A small masked image model, trained from scratch: encoder patch size [8, 8].
Rows from block 3 of the encoder, named by matrix and row number. Rows with one number belong to one neuron. Each number is 128 + 32 x the weight over the matrix's rms, rounded and kept within 0 to 255. All counts start at 0.
# fc1: MLP up (encoder.blocks.3.mlp.fc1.weight, 640x320), inputs 160-319
# fc2: MLP down (encoder.blocks.3.mlp.fc2.weight, 320x640, transposed), outputs 160-319
fc1.610 [125 157 121 144 143 136 204 129 103  82 151  94 115 134  67 140 156 122 116 146 116  70 163  52  25 157 111  83 130 161  48 119 132 156  87  97 129 127 111 170 118  53 198 161  65 129 168 152 178 129 101 133 121  93 154 136 148 162  94  82 135  95 111 113 183 111  87 114 143 128 202  50 227 159 127  90 159 173 132  87 129 104 139 104 149 110  97 120 108 145 160 121 141 143 161 101  98 142 122 185 213 122 103  72 143 127  81 113  79  69 140 147  94 131 171 125  82 120 173 114 192 106  97 128 104 160  81  97 172 139 182 140 141 137 105 112 123 137 114 112 152  47 120 135 148 136  99 128 115 187  73 159 118 108 166 153 126 118 139 117]
fc2.610 [146 158 119 183  97 155 142  82 122 131 146 147 126 141 113 123  91 133 132  47  65 134 166  56  78 173 190 171 149  99 196 121 129 102 145  83 118 164 101  84 125 130 183 132 104 133 132 183 140 146 177 162 151 155 146 142  88 135 125 182 133  94 149 112 128  92 125 139 179 152 182 167 113 152 101 107 148  76 174 171 124 146 145 143 169 114 177 133 155  87 176 110 123 158 144 116 180  99 121  91 136 115 158 153 125 104 119 190 151 154 138 134 119 133  70 119 140  97 174 181 122 141 114 126 127  69 113 140 125  88 113 109  99  96 109 129 112  78 130 142 121 147 212 119 121  96 140  72 142 108 110 162 158 121 139  86 112 104 164  28]
fc1.611 [157 144 140 157 176 151 147 144 125  74 181 107  75 105  83 105 155  92 136  93 161 104 133 111 136 168  96 151 164 169  96 183 104 136 144 139 120 112  93 121 176 122 178 124 108 142 162 106 187  63  91 164 155 167 144 148 112  90 107  62 152  96 190 151 161 119  66 136 162 198 151 131 114 238 177 139 153 137 150  71 131  82  97 167  75 141 131 161 112 129 120  66 142 101 120 128  69 155 131  62 219 155 117 109 137 165 117  71  80 126 122 102 114  78  53 105  79 128 106  69 194  90 112 136  32 102 146 111 113 119 155 121 166 132 126 163 122 185  87  84 123 111 128 157 158 122 113 171  52 149 131 113 146 123 188 200 172 105  96 131]
fc2.611 [178 129 111 148 154 144  78 124 121 109 164 114 195 145 159 141 153 128 155  94 155 197  58 161 118 139 109  93  71 110 147 118 203 115 143 101 160 115 177 119  93 130 113 189 125 115 127 152 114 162 164 103  57 176 180  79 108 151 103 119 123 143 118  61 193 255 135 129  70 112 132 123  98 145 198 161 161 166  75 188 163 147 181 109  86 144  76 102  67 131  99 118 102 108  84  87 153 136  70 123 137 180 108 169  36 138 106 198 104 154 193 103 158 109 119 123  88 109 125  85 161 121 119 125 137 125 150 111 107  79 112 125 129 122 125 149 131 156 167 124 115 139 120  85 127 141 103 150 128 120 114  35  45   0 162 166 140 144  99 170]
fc1.612 [122  95 111  87 146 107 123 100 121 173  97 131 151 153 119  99 162 204 116 208 155 107  78  88  94  86 127 140 119 139 107 147 121 109 159 135 145 147 129 136 122  87  88 158 150 105 130 105 181 145 104 132  78 101 133 171 133 112 153  98 142  96 118 120  95 154 132 113  90 167 140 161 186  73 107 150  96  72  50  93 104 139 100 121  99  89 128 131 171 113 129 157 172  72 113 129 178 107 106 131  99 126 145 138 167 188 189 124 152  79  73  95 130 144  65 161  65 150 155 149 136 130  66 152  72 181 134 109 112 109 143 102 102 162 147 104 150 156 113  69  99 117 120 104 158 173 107 164 138 150 182 147 134 130 139 126 136 126 104 154]
fc2.612 [189 147 156 116  94 107 179  83 194 141  88 166 105 106 173 160  86  92 111 107 151 116 181 142 142 193  82  90 175 215 130 104 177  83 103 163 138 108 116 138  80  75 107 155 100 133 114 108 125 151 167 183 102 142 101 171 132 106 152 104  79 107 111 147 209 128 163 102 160 154 121 111 113 125 148 153 128 153 148 117 123 104 144  78  99  99 118 153  48 137 126 155 113 153 133 153 122 130 123 191  86  68 158 123  96  94 125 112 131 135 166 109 130 121  83 104 157 133 153  74  94 108 163 129 107 136 146 126 174 170 105 127 108 151 115 186 185 166 105  95  30 150 132 182  90  80  87 103 163 137 195 129 156 142  88 112 155  94 156 125]
fc1.613 [125 115 104 105  78 115  95 109 101 130 128 146 187 117 111  96 125 111 123 167 149 138 133  94 133 167 143 109 116 149 146  78 107 121 113  78 143 106 115 146 147 107 161 132 155 125 134  86 174 137 100 177 160  89 156 117 107 132 146 147 172 133 103 119 135 157 130 131 105 172  77 113  62 116 170 174 101 152 121  66 112 140 112 172 165  77 151 108 134 117  92 114 185 139 143 139 119 119 118 124 157 119 117 133  98 151 148 146 109  81 127  93 110 150 165  79 103 149 150  93 146 115 148 137 123 204 127 182 136 101 143 123 121 117  96 139 125  85 109 117 129  98 160 143  80 180  80 140 113 111 139 151 146 105 149 144 127  98 145  86]
fc2.613 [164 119  96 126 130 154 127 107 161 141  95 141 154 156 138 118  93 138 158 121 128 138 139 188 128 155 110  77 112 192 130  94 166 128  77 176 137 126 134 133 109  87 154 143 138 129 135 109 101 120 144 105 108 125 150 105 135 126  99 153 100 171  94 107 168 115 154  92  94 115 148  74 122 142 210 117 199 166 127 128 173 114 153 128 106 149 120 128  78 119 121 143 108 122 177 164 125 162 128 178 139  95 127 113  71  74 138 139 114 148 172 101 102 108 174 122 134 105 108 129 160 138 151 135 143 121 188 134 152 121 150 116 147 153 126 137 141 134 174 135  95 154 117 145 118 151 137 146  96 164 114 155  71 111 168 153 138 130 143 116]
fc1.614 [ 85 139 142 118 138 193 179 163 153 175 123 126 152 150 156 138 132 116 143 152 131 109 157 106 134 117 105 144 132 145 140 128 142 146 153 114 152 131 144 126 126 126  95 109 173 148 147  94 157 171 159 173  83 121 135 129 130 133 162 142 151  89 152 130 106 154 124 114  99 114 113 159 143  63  97 100 135  91  99 188  63  67  93  92  71 100 102 147 123 131 125 156 156 150 135 128 143 175  90 130  97 148 135 108 143 114 179 164 141 131 179 128 128 107 103 138 104  93 144 153 141 129  97 170  62 171 146 141  68  95 118  61 120 164 119 128 139 160  91  89 125 151  83 146  93 130 111 216 127 110 155 160 156 140 123  92 130 103 140  84]
fc2.614 [ 77 124 114 142 123 148 125 122 150 135 107  94 141 126 136 144  75 120 140 155 149 149  97 147 135 101  61 125 121 129 127 155 135 134 141 117 159 152 129 103 130 131 118 142 129 145 100 153 115 124 111 123 135 158 150 145 136 165 121  88 104 114 111  88 118 136 155 163 132 152 118 109 132  90 132 125 131 109 154 171 102 127 124  92 122 127 138 134 130 142 152 143 127 122  94 141 146 155 129 115  92 125 126 113 102 119 147 131 114 135 142 134 118 135 146 136 110 115 135 144 125  94 129 132 151 112 150 146 142 109 150 118 166 123 129 122 109 151 115 118 125 126 128 175 108 138 138 109 151 119 157  90 138 109  79 148 103 115 119 138]
fc1.615 [156 114  90 109  49 113 182 128 101 143 168 117 100 128 133  87 116  91 147 133 122 159 167 144  77 135  72  84  89 150 162 115 121  61 172 146 141  80  95 120 153 121 140 126  61 131 153  80 149 180  92 185 121  83 158 165  97  98 184  41  93  97 128 169 157 135 160  56 136 196 148 169  78 136 182 171  95 104  87 132 134 154 144 153 118 118 108 104 110 127  70 162 135  93 141 136 119 171 138 128 149 169 147 134 161 174 138 139 113 152 141 132 148  89  66  86  50 108 134  43 149 169 156 160  80 171 129 154  96 121 171 126 125 124 169 151 144 175  80  71 118 132  89 157  74 142  90 125  92 170 195 119 158 125 106 192 184  91 115 143]
fc2.615 [128 141 122 142 103 111 124 144 162 128 133 167 121 194 123 151 129 168  93 132 148 173  97 132  95 119  96  56 104 184 184 156 148  77 204 140 182 165  83  96 108  98 180 163 149 188  83 100 119 137 110  93 108 156 134 143  89 150 100 120 115 129 122 113 143  47 132  58  98 116 182 149  89  94 186 225 149 148  94 136 160  94 146 101  24  88  78 110  91 157 113 158  73  57 105 112  98 179 171 128 111 166 188 115  93  90 156 236 106 131 130 150 115  48 134 193 135 102 170  96 110 116 110 121 159 109 149 102 102 102 170 127 140 124 125 112 165 145 183 175 109 159  65 120  88 186 123 134 131 135 105 198  56 136 107 171 187 111  67 125]
fc1.616 [ 92 163 175 147  83 141 155 178 142  55  39 115  73  43 135 170 145 159 125 172 173  49 200 186 133 140  99 126 166 186 144 119  79 138  73 110 129 122 111  84 172 152 108 121 214  61 165 133  64 124 110 143 124 161 143  96 206 112 137  45  79  97  44 202  90 125 158 140 122 151 152 125 110  79 136 115 176 162 134 141 111 190 151 116 133 142 127 101 133 127 137 111  95 127 170 101 122 242 200 144  10  68  99 101 190 138  68  97 101 140  59 117 103 117 161 153  95 142 176 125 165  81 124 141 130 198 128 140 184  89 116 136 147 134  94 185  96 187 141 131  86 126  48 130 114 114 159 141 188 117 149 134  97 140 129 129 109 157 137 178]
fc2.616 [139 161  88  86 194 134 122 154 152 118 121 151 132 175 157 144 134 143 113  61  70 136 127  50 160 121 145 134 190 142 146 111 158 167 122 129 101  94  93  67 114  73 159  56 117 122 108 174 160  95 144 185 120  96 120 198 144 115 131 136 172 130 173 104  80 215  96 138 167 106 177 134 116 125  67 114  97  51 149 161 192 136  87 166 152 136 170 158 154 120 113 131 113 111 130 122  69 153 196 127 136 130 179 129 125 157 174 150 129 133 178 138 107 119 102 255 144 135 104 160 107 155 164 166  79  97 117 135  96 184 175 102  41 107 186 133 118 128 101 160  89 180 163 154 152 187 166 116 103  99 120 132 202   0 136 103 141 161 105  22]
fc1.617 [155 143 132 141 156 122 160 100 102  58 129  75 122 118 115 134 129 118 126 116 124 111 136 110  91 161  96 127 111 175  60 193 169 100 129 196 124  69 131 144 201 157 126 156  86 187 162  21 149 109 115 141 143 138 162 115 107 128 162   0 145  99 215  87 117 124 122 137 206 183 177 145 174 198  95 167 125 158  46 112 119 100 176 154 137 164 107 191 113 182 143 157 158 101 157 140 117 149 204 118 193 180 169 144 142 118 115 114 172 110 179  83 147  75   0 104  55 147 102  80 218 100  95  93   0  70 138 132 120  96 193 129 139 103 122  93 121 249  83  57 120 167 123 199 188 141  99 163  56 192 106 134 105 136 108  94 160 133 102 118]
fc2.617 [136 146 135 161 119  79 122 118 152  97 170 102 110 164 137 134  83 158 150 148 136 196  92 118 135 158 107  90 172 151 131 152 156  67 114 103 172 149 124 106 143 166 146 147 101 165  93  89 112 119 153 146 107 216 152 108 103 139 126  80 123  83 126 119 166 184 109 124 192 146 148 120 118 139 126 148 120 134 139 206 138 125 157  49 137 102 124 133 100 110 100 150  98  83 111  99 186 160 135 119 125 109 156 119 150 104 144 175 136 158 142 124 143 115  65 106 177 143 137  96 124  53 123 115  95  81 173 166 136 109 147 113 108  96 122 172 138 133 164 119 121 159 152 165  56 115 132  63 136 117 148 164  67  58 147 136 166 142  94 102]
fc1.618 [ 74 156 121  96 151 101 146 118 153  78 112 127 135 145  82 190 114 144 114 167 104 124 132 190 105 113 114  97 134 134 123 163 130 123 120 108 153 172 108  82  89 255  83 110 138 147 130  94 119  53 102 151 104 127 151  93 130 129 118  74  97 103 119 119  88 138 148 102  90 132 135  88 166 163  92 102 171 128 147 122 135 167 119 162 143 115 144 111 162 154 117 136  52  90 104 147  95 168 139 123  91 139 129  98 171  70 173 104 110 121 111 146  99 118 102 178 121 149 131 142 136 141 134 141  38 115 147 141 105 148 163 149 166  95 153 126 146 210 106 101 117 161  84 107 108 138 162 118  95 221  96 120 116 133 169 173 126 120 107 198]
fc2.618 [156 174 149 129 130  63 103 114 141 119  92  78  88  94 176 125 156 112 127 106  88 116 122 101 117 188  87 113 123 159 162 147  98  98 111 144 114 104 144  99 106 171 162 129 119 113 107 149 140 103 135 147 167 202 150 148 112 159 161 142 152  68 145 106  75  36 142 101 141 146 127 177 132 137 125 191 129 123 178 132 156 168 155 139 116 119  87 109 153 148 164 123 107  75 119 151  94 200 173  57 130 110 203 130 188  98 157 133 161 133 157 149 136 146  67 101 159 127 107 113  94 133 110 145 116  95 143 153 173 121 143  76 122 151  99 189 175 161 176 169  85 155 149 108 104  89 168 118 129 135 194 214 123 235 110  70 133 103 150  86]
fc1.619 [ 75 169 169 140 109 144 183 135 101 117 102 100 121 108 106 143 133 136 129 157 128 109 143 127 129 137 119 139 159 126 111 109 131 139 108  86 158 152  96 112 130 142 134 122 139 119 122  62 188  54 121 135 134 138 138 121 123  87 147  49 130 105 136 144 110 143 140 136 109 137 150 165  90 141 166 146 137 131  87 141 144 157 126 166 129 114 149 148 132 163 113 153 121 117 124 114 106 168 154 151 149 125 129  89 205 176 135 116 102 160 108 110 133 100  79  98  80 116 125  65 176 121 120 106  65 165 141 130 105  89 143 134 166 103 135 139 137 175 104  98 108 107 126 126 116 117 101 128 104 109 143 147 140 117 158 136 105 155 124 115]
fc2.619 [149 168 112 107 118  96 101 104 150 117 129 119 134 128 135  70 117 107 110 129 110 114 148 127 152 120 124 118 143 138 172 130 114 107 137 134 153 135 117  91 135 119 151  88 142 152 127 112  94 126 146 151 111 154 139 140 101 102  88 150 147 112 128 111 117 211 105 128 152 126 174 140 137 127 134 132 133 106 128 111 136 170 131 135 110 133 142 115 120 129  99 128 141  75 136 130 122 175 126 107 144 144 140 132 107 124 132 157 161 150 164 137 124 111 130 113 135 129  94 147  92 137  86 122 124 127 114 156 156 108 108 103  87 157 138 175 158 128 164 177 101 146 181 112 103 155 122 104 127 136 152 105 120  64 125 125 144 125 152  93]
fc1.620 [117 101  91 134  95  83 103 125 143 144 102 140 134 129 138 124 141 108 111 156 136 123 109  97  98 163  93 131 131 133 161 154  88 143 172 126 137 176 143 138 103  94 193 128 131 150  78 164 117 174 151 136 118 163  94 155 123 129 171 186 121 118 120 118 162 114 185 157  98 141 145 153 116 118 116 165 173  76 131 128 136 180 139 121 130 115 105  97 184 156 105 128 162 128 111 143 140 104 150 153  83 122 140  93 147 170 176 149 129 120  85 104  93 133 172 137 131 107 165 117  95 139 131 133 197 201 132 123 142  99  73  96 116 137 138 111 170 114 120 175 114 111 145 110 113 161 151 120 153  97  94  79 159 132  94 105 111 135 148 122]
fc2.620 [182 115 123 105 165 139 192 115 164 149  55 197 109 133 180 123  39 121 121 105 142 108 165 128 113 130 125  57 174  95  73 117 170 126 112 172  74  60 112 161  37  93  77  64  70 109 112 111  95 129 157  99  64  68 145 143 113 118 183 135  86 126 107 116 155 203 131 120 169  94 119  60 165 108 193 146 119 156 111 125 186 127 137 149 124 137 151 174  99 162 111 198  91 174 165 136  45 111 137 197 119 110 122 131  94  66 144 155 111  76 149 107 100 120 144 148 199 121  76 145 165 157 135 109 125 122 183 125  85 128 207 122 160 165 142 172 145 158 126 135  62 171 118 138 174 136  81 118  63 165 129 134 147  54 106  86 101 129 169 123]
fc1.621 [155 112 154 131 112  59 141 117 168 173 137 166 127 113 130 127 128 135 135 169 103  90 111 181  95  49 171 132 150 123  74  98 109  84 128 165 102 162 107 161 138 109  60 132 130 152  72 112 130 174 111 132 136  86 106 173 118 130 206  54 114 173  64 141  73 161 117  93 159 178 120 137 144  70 121 123 127 100  75 118 104 133 152 150 143 132 117 152  99  93 159 109 102 109 162 163 179 102 170 125 115  98 161 165 162 140 141 151 121 105  14 103 130 185  88 110 160 107 143 168 127 165 159  97  92 219  87 185 163  70 204 126 158  98 133 132  87 149  95 126 203  66 119 160 193 194 104  90 162 123 150 107 109 150 109 118 100 164 108 152]
fc2.621 [162  99 141 136 140 104 124 116 159 149  89 125 101 123 150 114  71 136 127 117 142  90 142 167 125 138  77  94 146 164  85 108 151 197  74 191  84  86 133 175 104  27  77 140 111 187 165 128 154 139 154 135  80 119 133 182 146 120 141  72 100 145 149 137 166 255 124 105 136 114 133 124 126 160 204 112 151 181 115 119 173 120 140 155  91 138 103 180  60 106 140 128 109 116 139 180 127 152  95 177 122  84  88 164  79 156 107  89 117 130 181 129 147 120 137 148 127 106  85 124  71  99 181 126 138 190 148 118 149 152 158 121 152 131 171 157 170 149 163 135 143 133 125 147 132 128  84 161 177 119 142   4 105  18 151 114 160 116 127 117]
fc1.622 [142 130  98 144 109  84 137 102 175  89 145 117  85 112 155 110 126  90 121 145 148  92 153 147  87 121 106  93 112 148 145 122 146 139 139 182 104 141 133 107 157  87 161 154 142  94 162 160 116 147 130 146 140 150  89 108  91 122 163 118 165 104  90 121  89 123 128 121 135 107 167 183 105 122 136 198 154 102 130  89 104 134 105 117 108 119 137 165 102 123 126 115  94 100  78 104  93 183 153  91 108  69 178  87 173 130 131 149 143 123 122  75 123 109 159  88 132 130 143 151 122 151 137 174 139 152  91 133 123 154 123 111 138 122 132 148 162 119 144 123 146 120  97 130 110 109 106  82 128 147  96 122 124 121 140 158 164 130 151 144]
fc2.622 [190  95 139 138 134 105 142 133 147 119 114 167 168 108 121 139 148  92 112 144 178 143 153 181 131  69 108  94 118 116  85 134 152 153 104 121 155  75 118 149  81 131  90 132 129 120 142  75 106 156 169 105  73 105  95 148 161 113 136 136  65 113 119  81 161  69 122 127 111 170 135 109 128 101 143 160 136 168  49 144 153 136 159 165 104 142  83 122 113 143  97 132 152 163 112 148 170 123 101 157 112 112 150 191  95  79  86 176  87 145 153 136 140 120 138 157 133 113 113  83 127 161 157  86 133 186 158 108 103  81 167 160 209 139 119 188 160 193 153  86 137 124 108 113 120 167 100 139  83 156 164 169  89 246 163 166 138  98 110 112]
fc1.623 [170 137 146 137 137 147  82  70  94 139 156 129  88 148 109  99 104 135 121 113 162 120 121 123 121 155  99 113 121 161 109 152 123 160 145 138 127 129  91 137 122 159 156 129 120  99 115 136 168 149 142 150 141 180  89 118 116 118 108 153 110 155 129 137 118 149 126 142 136  99 119 164  92 134 135 152 100  96 144  75 135 179 131 167 113 109 151 155 139 115 123 127 145 104 122 129 104 145 170 131 104 114 124 136 169 118 130 119 111 110 109 149 117 163 141  98 139 101 111 118  94  95 107 161 140 121 106 109 107 121 111 142 123 144 166 142 158 145 104 154 130 118 150 122 120 142 106 116  92 126 126 116 113 135 180 122 145  95 108 120]
fc2.623 [154  96 122 111 134 112 130 110 135 146 101 118 158 151 169 132 143 124 134 158 155 137 117 155 103 111 100 103 105 102 126  91 186 135  81 103 145 117 157 144  88 104 132 124 138 134  85 107 159 143 144  82 111 115 129 112 116 132 118  75 122 154 129 114 116 133 113 117  81 102 150 133 137 137 126 146 149 131 128 146 151 137 132 111  91 101  66 103 116 115 116 132  94 129 107 101 145 180 104 141 148 165  93 157 107 160 129 147 115 150 152 112 156 128 165 145 157 125 106 119 121 105 156 124 149 152 139  98 126 127 125 115  99 121 147 127 157 122 158 145 129 120 129 164 146 137 133 132 154  89 159 104 134  81 154 156 108 138 129 161]
fc1.624 [153 126 111 130 129 137  82  52 124 107 167 103 154 100 143 168 142 120 168 154 102 165 124 131 137  85 101 144  70 124 140  84 133 126 106  85 131  91 135 145 140 103  77 170  85 112 111  80 179 168 157 118 152 177 115 103 127 151 201 185 113 129  97  46 116 110 133 148  75 184 112 122 125 140 114  56  96 147  90 147 174 168 197 159 135 126  98 120 136 198 160 162 178 167  95 113 140 129 125 111 179 172 122 174 191 101 114 140  95 133 174  78 141 136 102 129  91 148 142  52 170 198 130  89  98 135 120 182 156  59 144 172 146 120  78 152 142 175 106 102 125 137 109 136 184 115  82 202 172 201 134 188 110 156 192 111  92 162 144 152]
fc2.624 [ 86 195 142  83 129 117 155 164 191  82 218 151  94 160 144 145 140 165 132 188 130 119 145 175 126 115 181 116 146 140 148 117 122 222 112 143 175 163  68  75 135 182 176  69 204 133 111 153 142  34 163 189 154 100  99 111 141 157 112 120 115 160 124 126 103   0 130 115 201 131 140 138 125  80 116 175 144 160 148 115 113  65  19 137 152  39 185 148 129  88 111 105  87  60  87 105 141 101 118  71 120  62 115  59 130 194 189  81 139  98  71 122 151 122 144 131 146  89  78 148 145 101 176 171  13 106 151 163 115 173  88  92  92 121 149 123 120 121 153 128 182 107 149 203 119 207 173 136 107 115 122 234 206 255 145 187 142 165  10 106]
fc1.625 [ 95 100 148 126 133 178 171 157 176 154  98 137 102 153 120 126 157 155 114 146 100 120 139  99 103  97 115 157 124 144 127 103 131 179  92 139 168 158 122 138 157 142 141 163 145 149 100 165 148 145 103 135 102  76 106 123 133 167 182 134 181 113 177 124 107 137 144  69 115 126 160 160 230 131 107 127 155 125 171 106  66  50  85 100 107 121 123 161 107 130 184  84 134  77 134 136 140 164 139  96 130 123 113 131 171 133 167 145 111 100 185 107 129 141 116 155 144 134 128 146 160 141  87  98  80 187 127 138 104 172 175 138 139 144 120 116 106 132 100 139  97 121 117 145 125 138 111 137 103 190  69 109 121 114 166 123 107 147  81  64]
fc2.625 [152 113 121 150 218 174 151 107 136 149 141 106 153  78 156 140  96  68 158 127 174 120  68 181 154 115  64  83  86  91  70 103 203 101 108 143 144 124 148 150  97 133  72 173 117 101 122  97 137 160 155 112 127 167 119  94 132 163 144  87  84 162 104 128 148 255 154 130  92 139 126  68 132 120 134 150 167 164 150 207 173 126 114 156 101 148  90 130  89 154 134 157 108 174 130 142 207 141 105 189 133 120  99 183  75 100  75 169  91 186 207 135 126 142 161 123 110 147 116 111 115 151 194 167 152 146 146  96 146  84 123 106 169 149 110 163 154 161 160 109  98 110 101 186  90 121  81  84 169 111 180  59 122   0 162 148 105 143 136 181]
fc1.626 [128 194 152 101 137 143 144 110 136  39 109  87 138 125 134 101  98 117  84 123 180  78  96 133  44  97 111 114 117 143  95 174 119 129 117 106 160 210 125 143 143 136 163  97 192  89 123 112 103  89 116 147 151 136 163  88 180 185 103  81 134 130  97 137 128  64 110 121 190  82  94  87 126  75 111 174 113 190  88  92 143 106 164 156 187 156 147 214 146 153 142 136 109 125 151 116 134 189  94 116  73 115 118 123 170 116 110  97 115 140 128 138 107 175 172 175 102 128  50 120 180 125 124 153  70 145 147 118 139 152 144  92 116 112 137  65 114 147  86 106 186 107  91 188  98 115 148 133 105 118  96 133 118 177 112 167 127 141  82 109]
fc2.626 [118 157 118 179 140 164 137 148 147  82 123 103 142 108 158 147 153  98  99 109 156 175 134 112 133 189  69 124 130 113 132 121 165 174  85 116 147  71 145 114 129 119 133 119 143 153 150  98 153 132 175 104  81 144 127 146 126 116 124 107  62 105 167  93 137  69 125 141 140 189 136 151 147 166 126 137 175 161 123 184 156 140 136 162 157 134 119 140 148 141 161 136 111 142  69 136 143 158  79 129 189  96 136 141 110 109 127 129  72 119 125  99 113 125 176  84 116  79 108  74 172 126 153  84 157 150 143 116 113  89 174 126 193 150 128 153 169 137 172 164  97 115 101 111 107 154 149 219 119 136 116 158  79 255 167 166 135 125 100 152]
fc1.627 [135  96  97 132 135 113 143 107 157 188  95 178 148 161 106 116  94 128 121 202 141 125  87  73 142 120 146 116 102 105 125  91 133 195 137 148 123 104 138 142 143  46 102 145 138 122 121  87 241 182 170 138 107  87 121 127 129 172 170 149 154 151 141 138 136 164 148 111  89 126 134 148  89 108  88 128 139  94 108  95 131 159 129 136 147  95 151 154 128  86 111 106 190 148 138  99 168 122 126 133 155  80 147 148 142 176 160 134 118 153 104 108 151 144 120 112  94 108 102 130  89 140  95 188  70 174 115 117  68  98 117  55  66 123 125 107 161 108 120 146 152  54 119  81 132 129   0 142 135 101 126 138 100 137 149 105 109  99 140 117]
fc2.627 [187 109 147 167  97  97 128  96 157 159  85 127  93 166 116 134 149 183 113 126  97 127 100 100 113 112 121 121 124 167 104 114 102 134 148 115 168 156 143 110 169 117 128 125 139 173 159 153 108 172 127 123  98 171  99 131  71 157  89 110 134 194 163 109 130  67 143 139 124 109 203 138  98 155 156 123 141  97 114 132  98 131 111 112  95  98 132 115 155 116 164 148 126 129 127 152 175 125 104 144 101 112 169 161 120 102 109 157 150 148 116 115 177 105 113 167 111 108 178 162 111 117  64 120 152 163  72  95 124 125 129 111 106 106 148 149 152  90 147 198 104 136 163 143 169 190  99 115 226  90 133 188 143 189 107 168  87 101 112 107]
fc1.628 [134 106 140 124 179 129  87  85 138 111 155 162 101 131  93 111 113 149  83  99 139 149 148 106 129 164 133 122 146 152 159 115 138 114  93 125 120 109  97 163 111  77 141 139 140 159 119 113 175  76 126 111 143 132  84 142 102 110  95 161 163 171 157 111 163 150  79 100 146 106 143 148 136 124 169 126 110 109 133 111 130 117  98 152 126 146 137 149 137 130 102 130 156 117 125 140 155 131 150 123 161 115 145 171 128 160 148 141 100 138 120 155 155  78 139 115 104 124 101 123 117 118  89 152 107 129 175 115 125 139 130 145  73 139 156 142 126  94 154  77 100  99 111 173 145 131 150 126 136 138 111 110 181 145 134 163 136 138 124 104]
fc2.628 [174 136 153 142 107 104 131 113 150 108 105 120 152 164 136 108 157 156 132 113 151 162 106 156 115 147 124 104 153  90 135  90 163 124 113  95 157 165 160 167 139 108 134 128 124 133 142 159 140 119 120  84  74 120 128 117  87 114  95  96 164 169 113 147 140 195 114 137  73 117 170 134 137 137 197 109 131  87 101 139 140 132 128  91 108  92 115 133 108 110 122 118 117  95 134 119 157 132  93 159 139 146 106 116 112 144  91 165 120 161 125 142 141 163 164 152 115  97 165 145 151 125 134 129 161 141 104 120 124 116 105 128 131 124 169 111 139 139 150 147 103 106 141 101 156 141 139  96 154  92 134  99 131  60 141 180 142 130 123 129]
fc1.629 [150  86  98  94 122  75 143 137 145 137 103 122 145 156 103 110 137 154 153 176 137 101 116 130 111 144 118  81 120 123 121  83 144 128 154 139 112 146 127 125 180 203  97 147 128 155 103  71 167 178 117 129 110  92 145 119  93 142 184  81 142  94 163 102 108 134 156 102  89 161  99 127 119  74  87 139 177  81  81  88 123 171 155 147 111 131 133 104 165 154 157 181 130 146 131 134 171  93 102 131 110 160 164 142 160 160 186 165 131 113  61  93 138 149  76 138 134 129 160 124 159 114 117 100 135 188 127 152 118  91 179  69 132 146 117 132  95 129 124 167 153 135  93 135 183 186 124 119 110 120 124 132  74 115 103  65  93 125 144 133]
fc2.629 [149 109 139 121  76  92 149  98 126 128 109 130  95 105 113 128  64 139 135 124 131 134 150 110 141 157 104  75 156 186 119 111 128  95  84 129 165 118 121 125  87 122 115 145  99 119 112  82 155 117 146 122  89 126 154 149 141 113 182 151 111 128 115 143 163  29 153 137 150 109 130 104 127 132 129 169 125 167 155 132 107  97 102 126 132 141 153 160 101 133 122 174 108 163 151 177 108 165 161 158 130  94 152 158 108 109 177 127 165 144 172  81 165 141  97 142 176 106 111 136  82  79 144 119 124 145 162 133 129 165 137 134  92 133 142 143 142 161 136 143  62 141 145 138 107 143  95  85 153 100 156 197 127 147  92 136 104 112 186 102]
fc1.630 [126 129 142 111 103  87 144 107  88 148  78 114 125 108 136 136 151 120  79 149 136  89 163  88 137 201 136  83 170 146  64 177 166  69  60 229 166  59 130 171 109  92  78  52  85 131 153  68  93  96 154 132  99 159 155  92  67  75 177   0 172 115 142 107 160 105 153 113 210 133 152  74 182 160 145  99 127 197 111  94 155 155 190 133 183 164  94 151 134 113 120 117 130 189 139 122 158 157 124 197 142  93 102 104 172  96 110  99 160  89 118  98  81  71  44  95 140 119  96 136 163  98 145  96 104 119 156 154 101  45 161 110 146  90 127 108  72 163  68 118  95  77  95 144  86 172  54 139 156 147 153 177  70 194 132  83 166 129 140 149]
fc2.630 [140 121 113 115 133  90 148 133 140 104 119  84  85 135 117 157 146 159 117 117 105 128 123 107  65 159 152  31 193  85 100 155 222 118 108 144 145  96 140  94  98 102 177 100 149 142 124 158 172 107 110 102 103  85 118  91 101 160 153 107 182 156 142 137 130  30 155 122 139 204 149 160 124 116 178  72 143 112 165 127 154 112 154 141 143 131 122 151  86 172 113  71 117  77 170  89 110 119 219 116 149 135  61  40 107 143 149 111 153 197 141 142 156 113 149 179 116  82 107 110 151  82 155 155  80  70 111 116  87 182 160 100 107 143 134 179 134 214  90 141  84 143  88 112 120 172 110 105 133 134 134 232  73 185 143  97 136 182 120  79]
fc1.631 [110 154 146 122 105 167 169 192 141 115 136  97 136  98  80 139 115 103 122 130 149 137 141  54 125 165 115 147 118 143 120 132 141 138 111 134 116 101 122 162 152 151 170 153 144 170 119 108 121  76 103 129 136 153 139 115 157 147 140 136 127 145 128 108 109 124 100 128 115  73 109  98 125 194  95  87 164 160 110 119  87 109 148 152 150 159 107 109 148 126 125 110 151 116 175 131 112 156 123 125 180 164 102 117 130 117 127  86 151 106 160 145 116 118 120 126 180 124 107 119 130 123 124 119  77 129  91 113 141 126 131 138 127 105  97 106  74 123 113 177 143 102 146 131  78 120  95 152 104 158  74 107 140 118 175  80 150 169 127 131]
fc2.631 [119 134 120 134 167 146 135 117 125 128 113 103 149 149 156 122  76 143 132 119 187 155  73 168 137 145 146 109 106  98 130  96 141 144 138 132 150 141 149 126 112 136 131 102 139 133 146 151 120 135 132 126  75 138 169  85  84 164 104 119  84 153 104  64 132 121 112 135  99 131 149  87 129 144 112 131 202 148 115 169 140 146 140 142 155 147 111  92 140 143 136 112 130 142  92 112 168 139 133 198 107 132  81  96  81 112 164 134 120 144 149  97 141 146 158 144 138 142  81 170 114 144 130 122 155 102 199 126 126  99 154 116 157 148 111 134 127 126 161 153 119 145  96 146  90 150 150 148 106  85 141 116  62 106 139 131 104 151 129 156]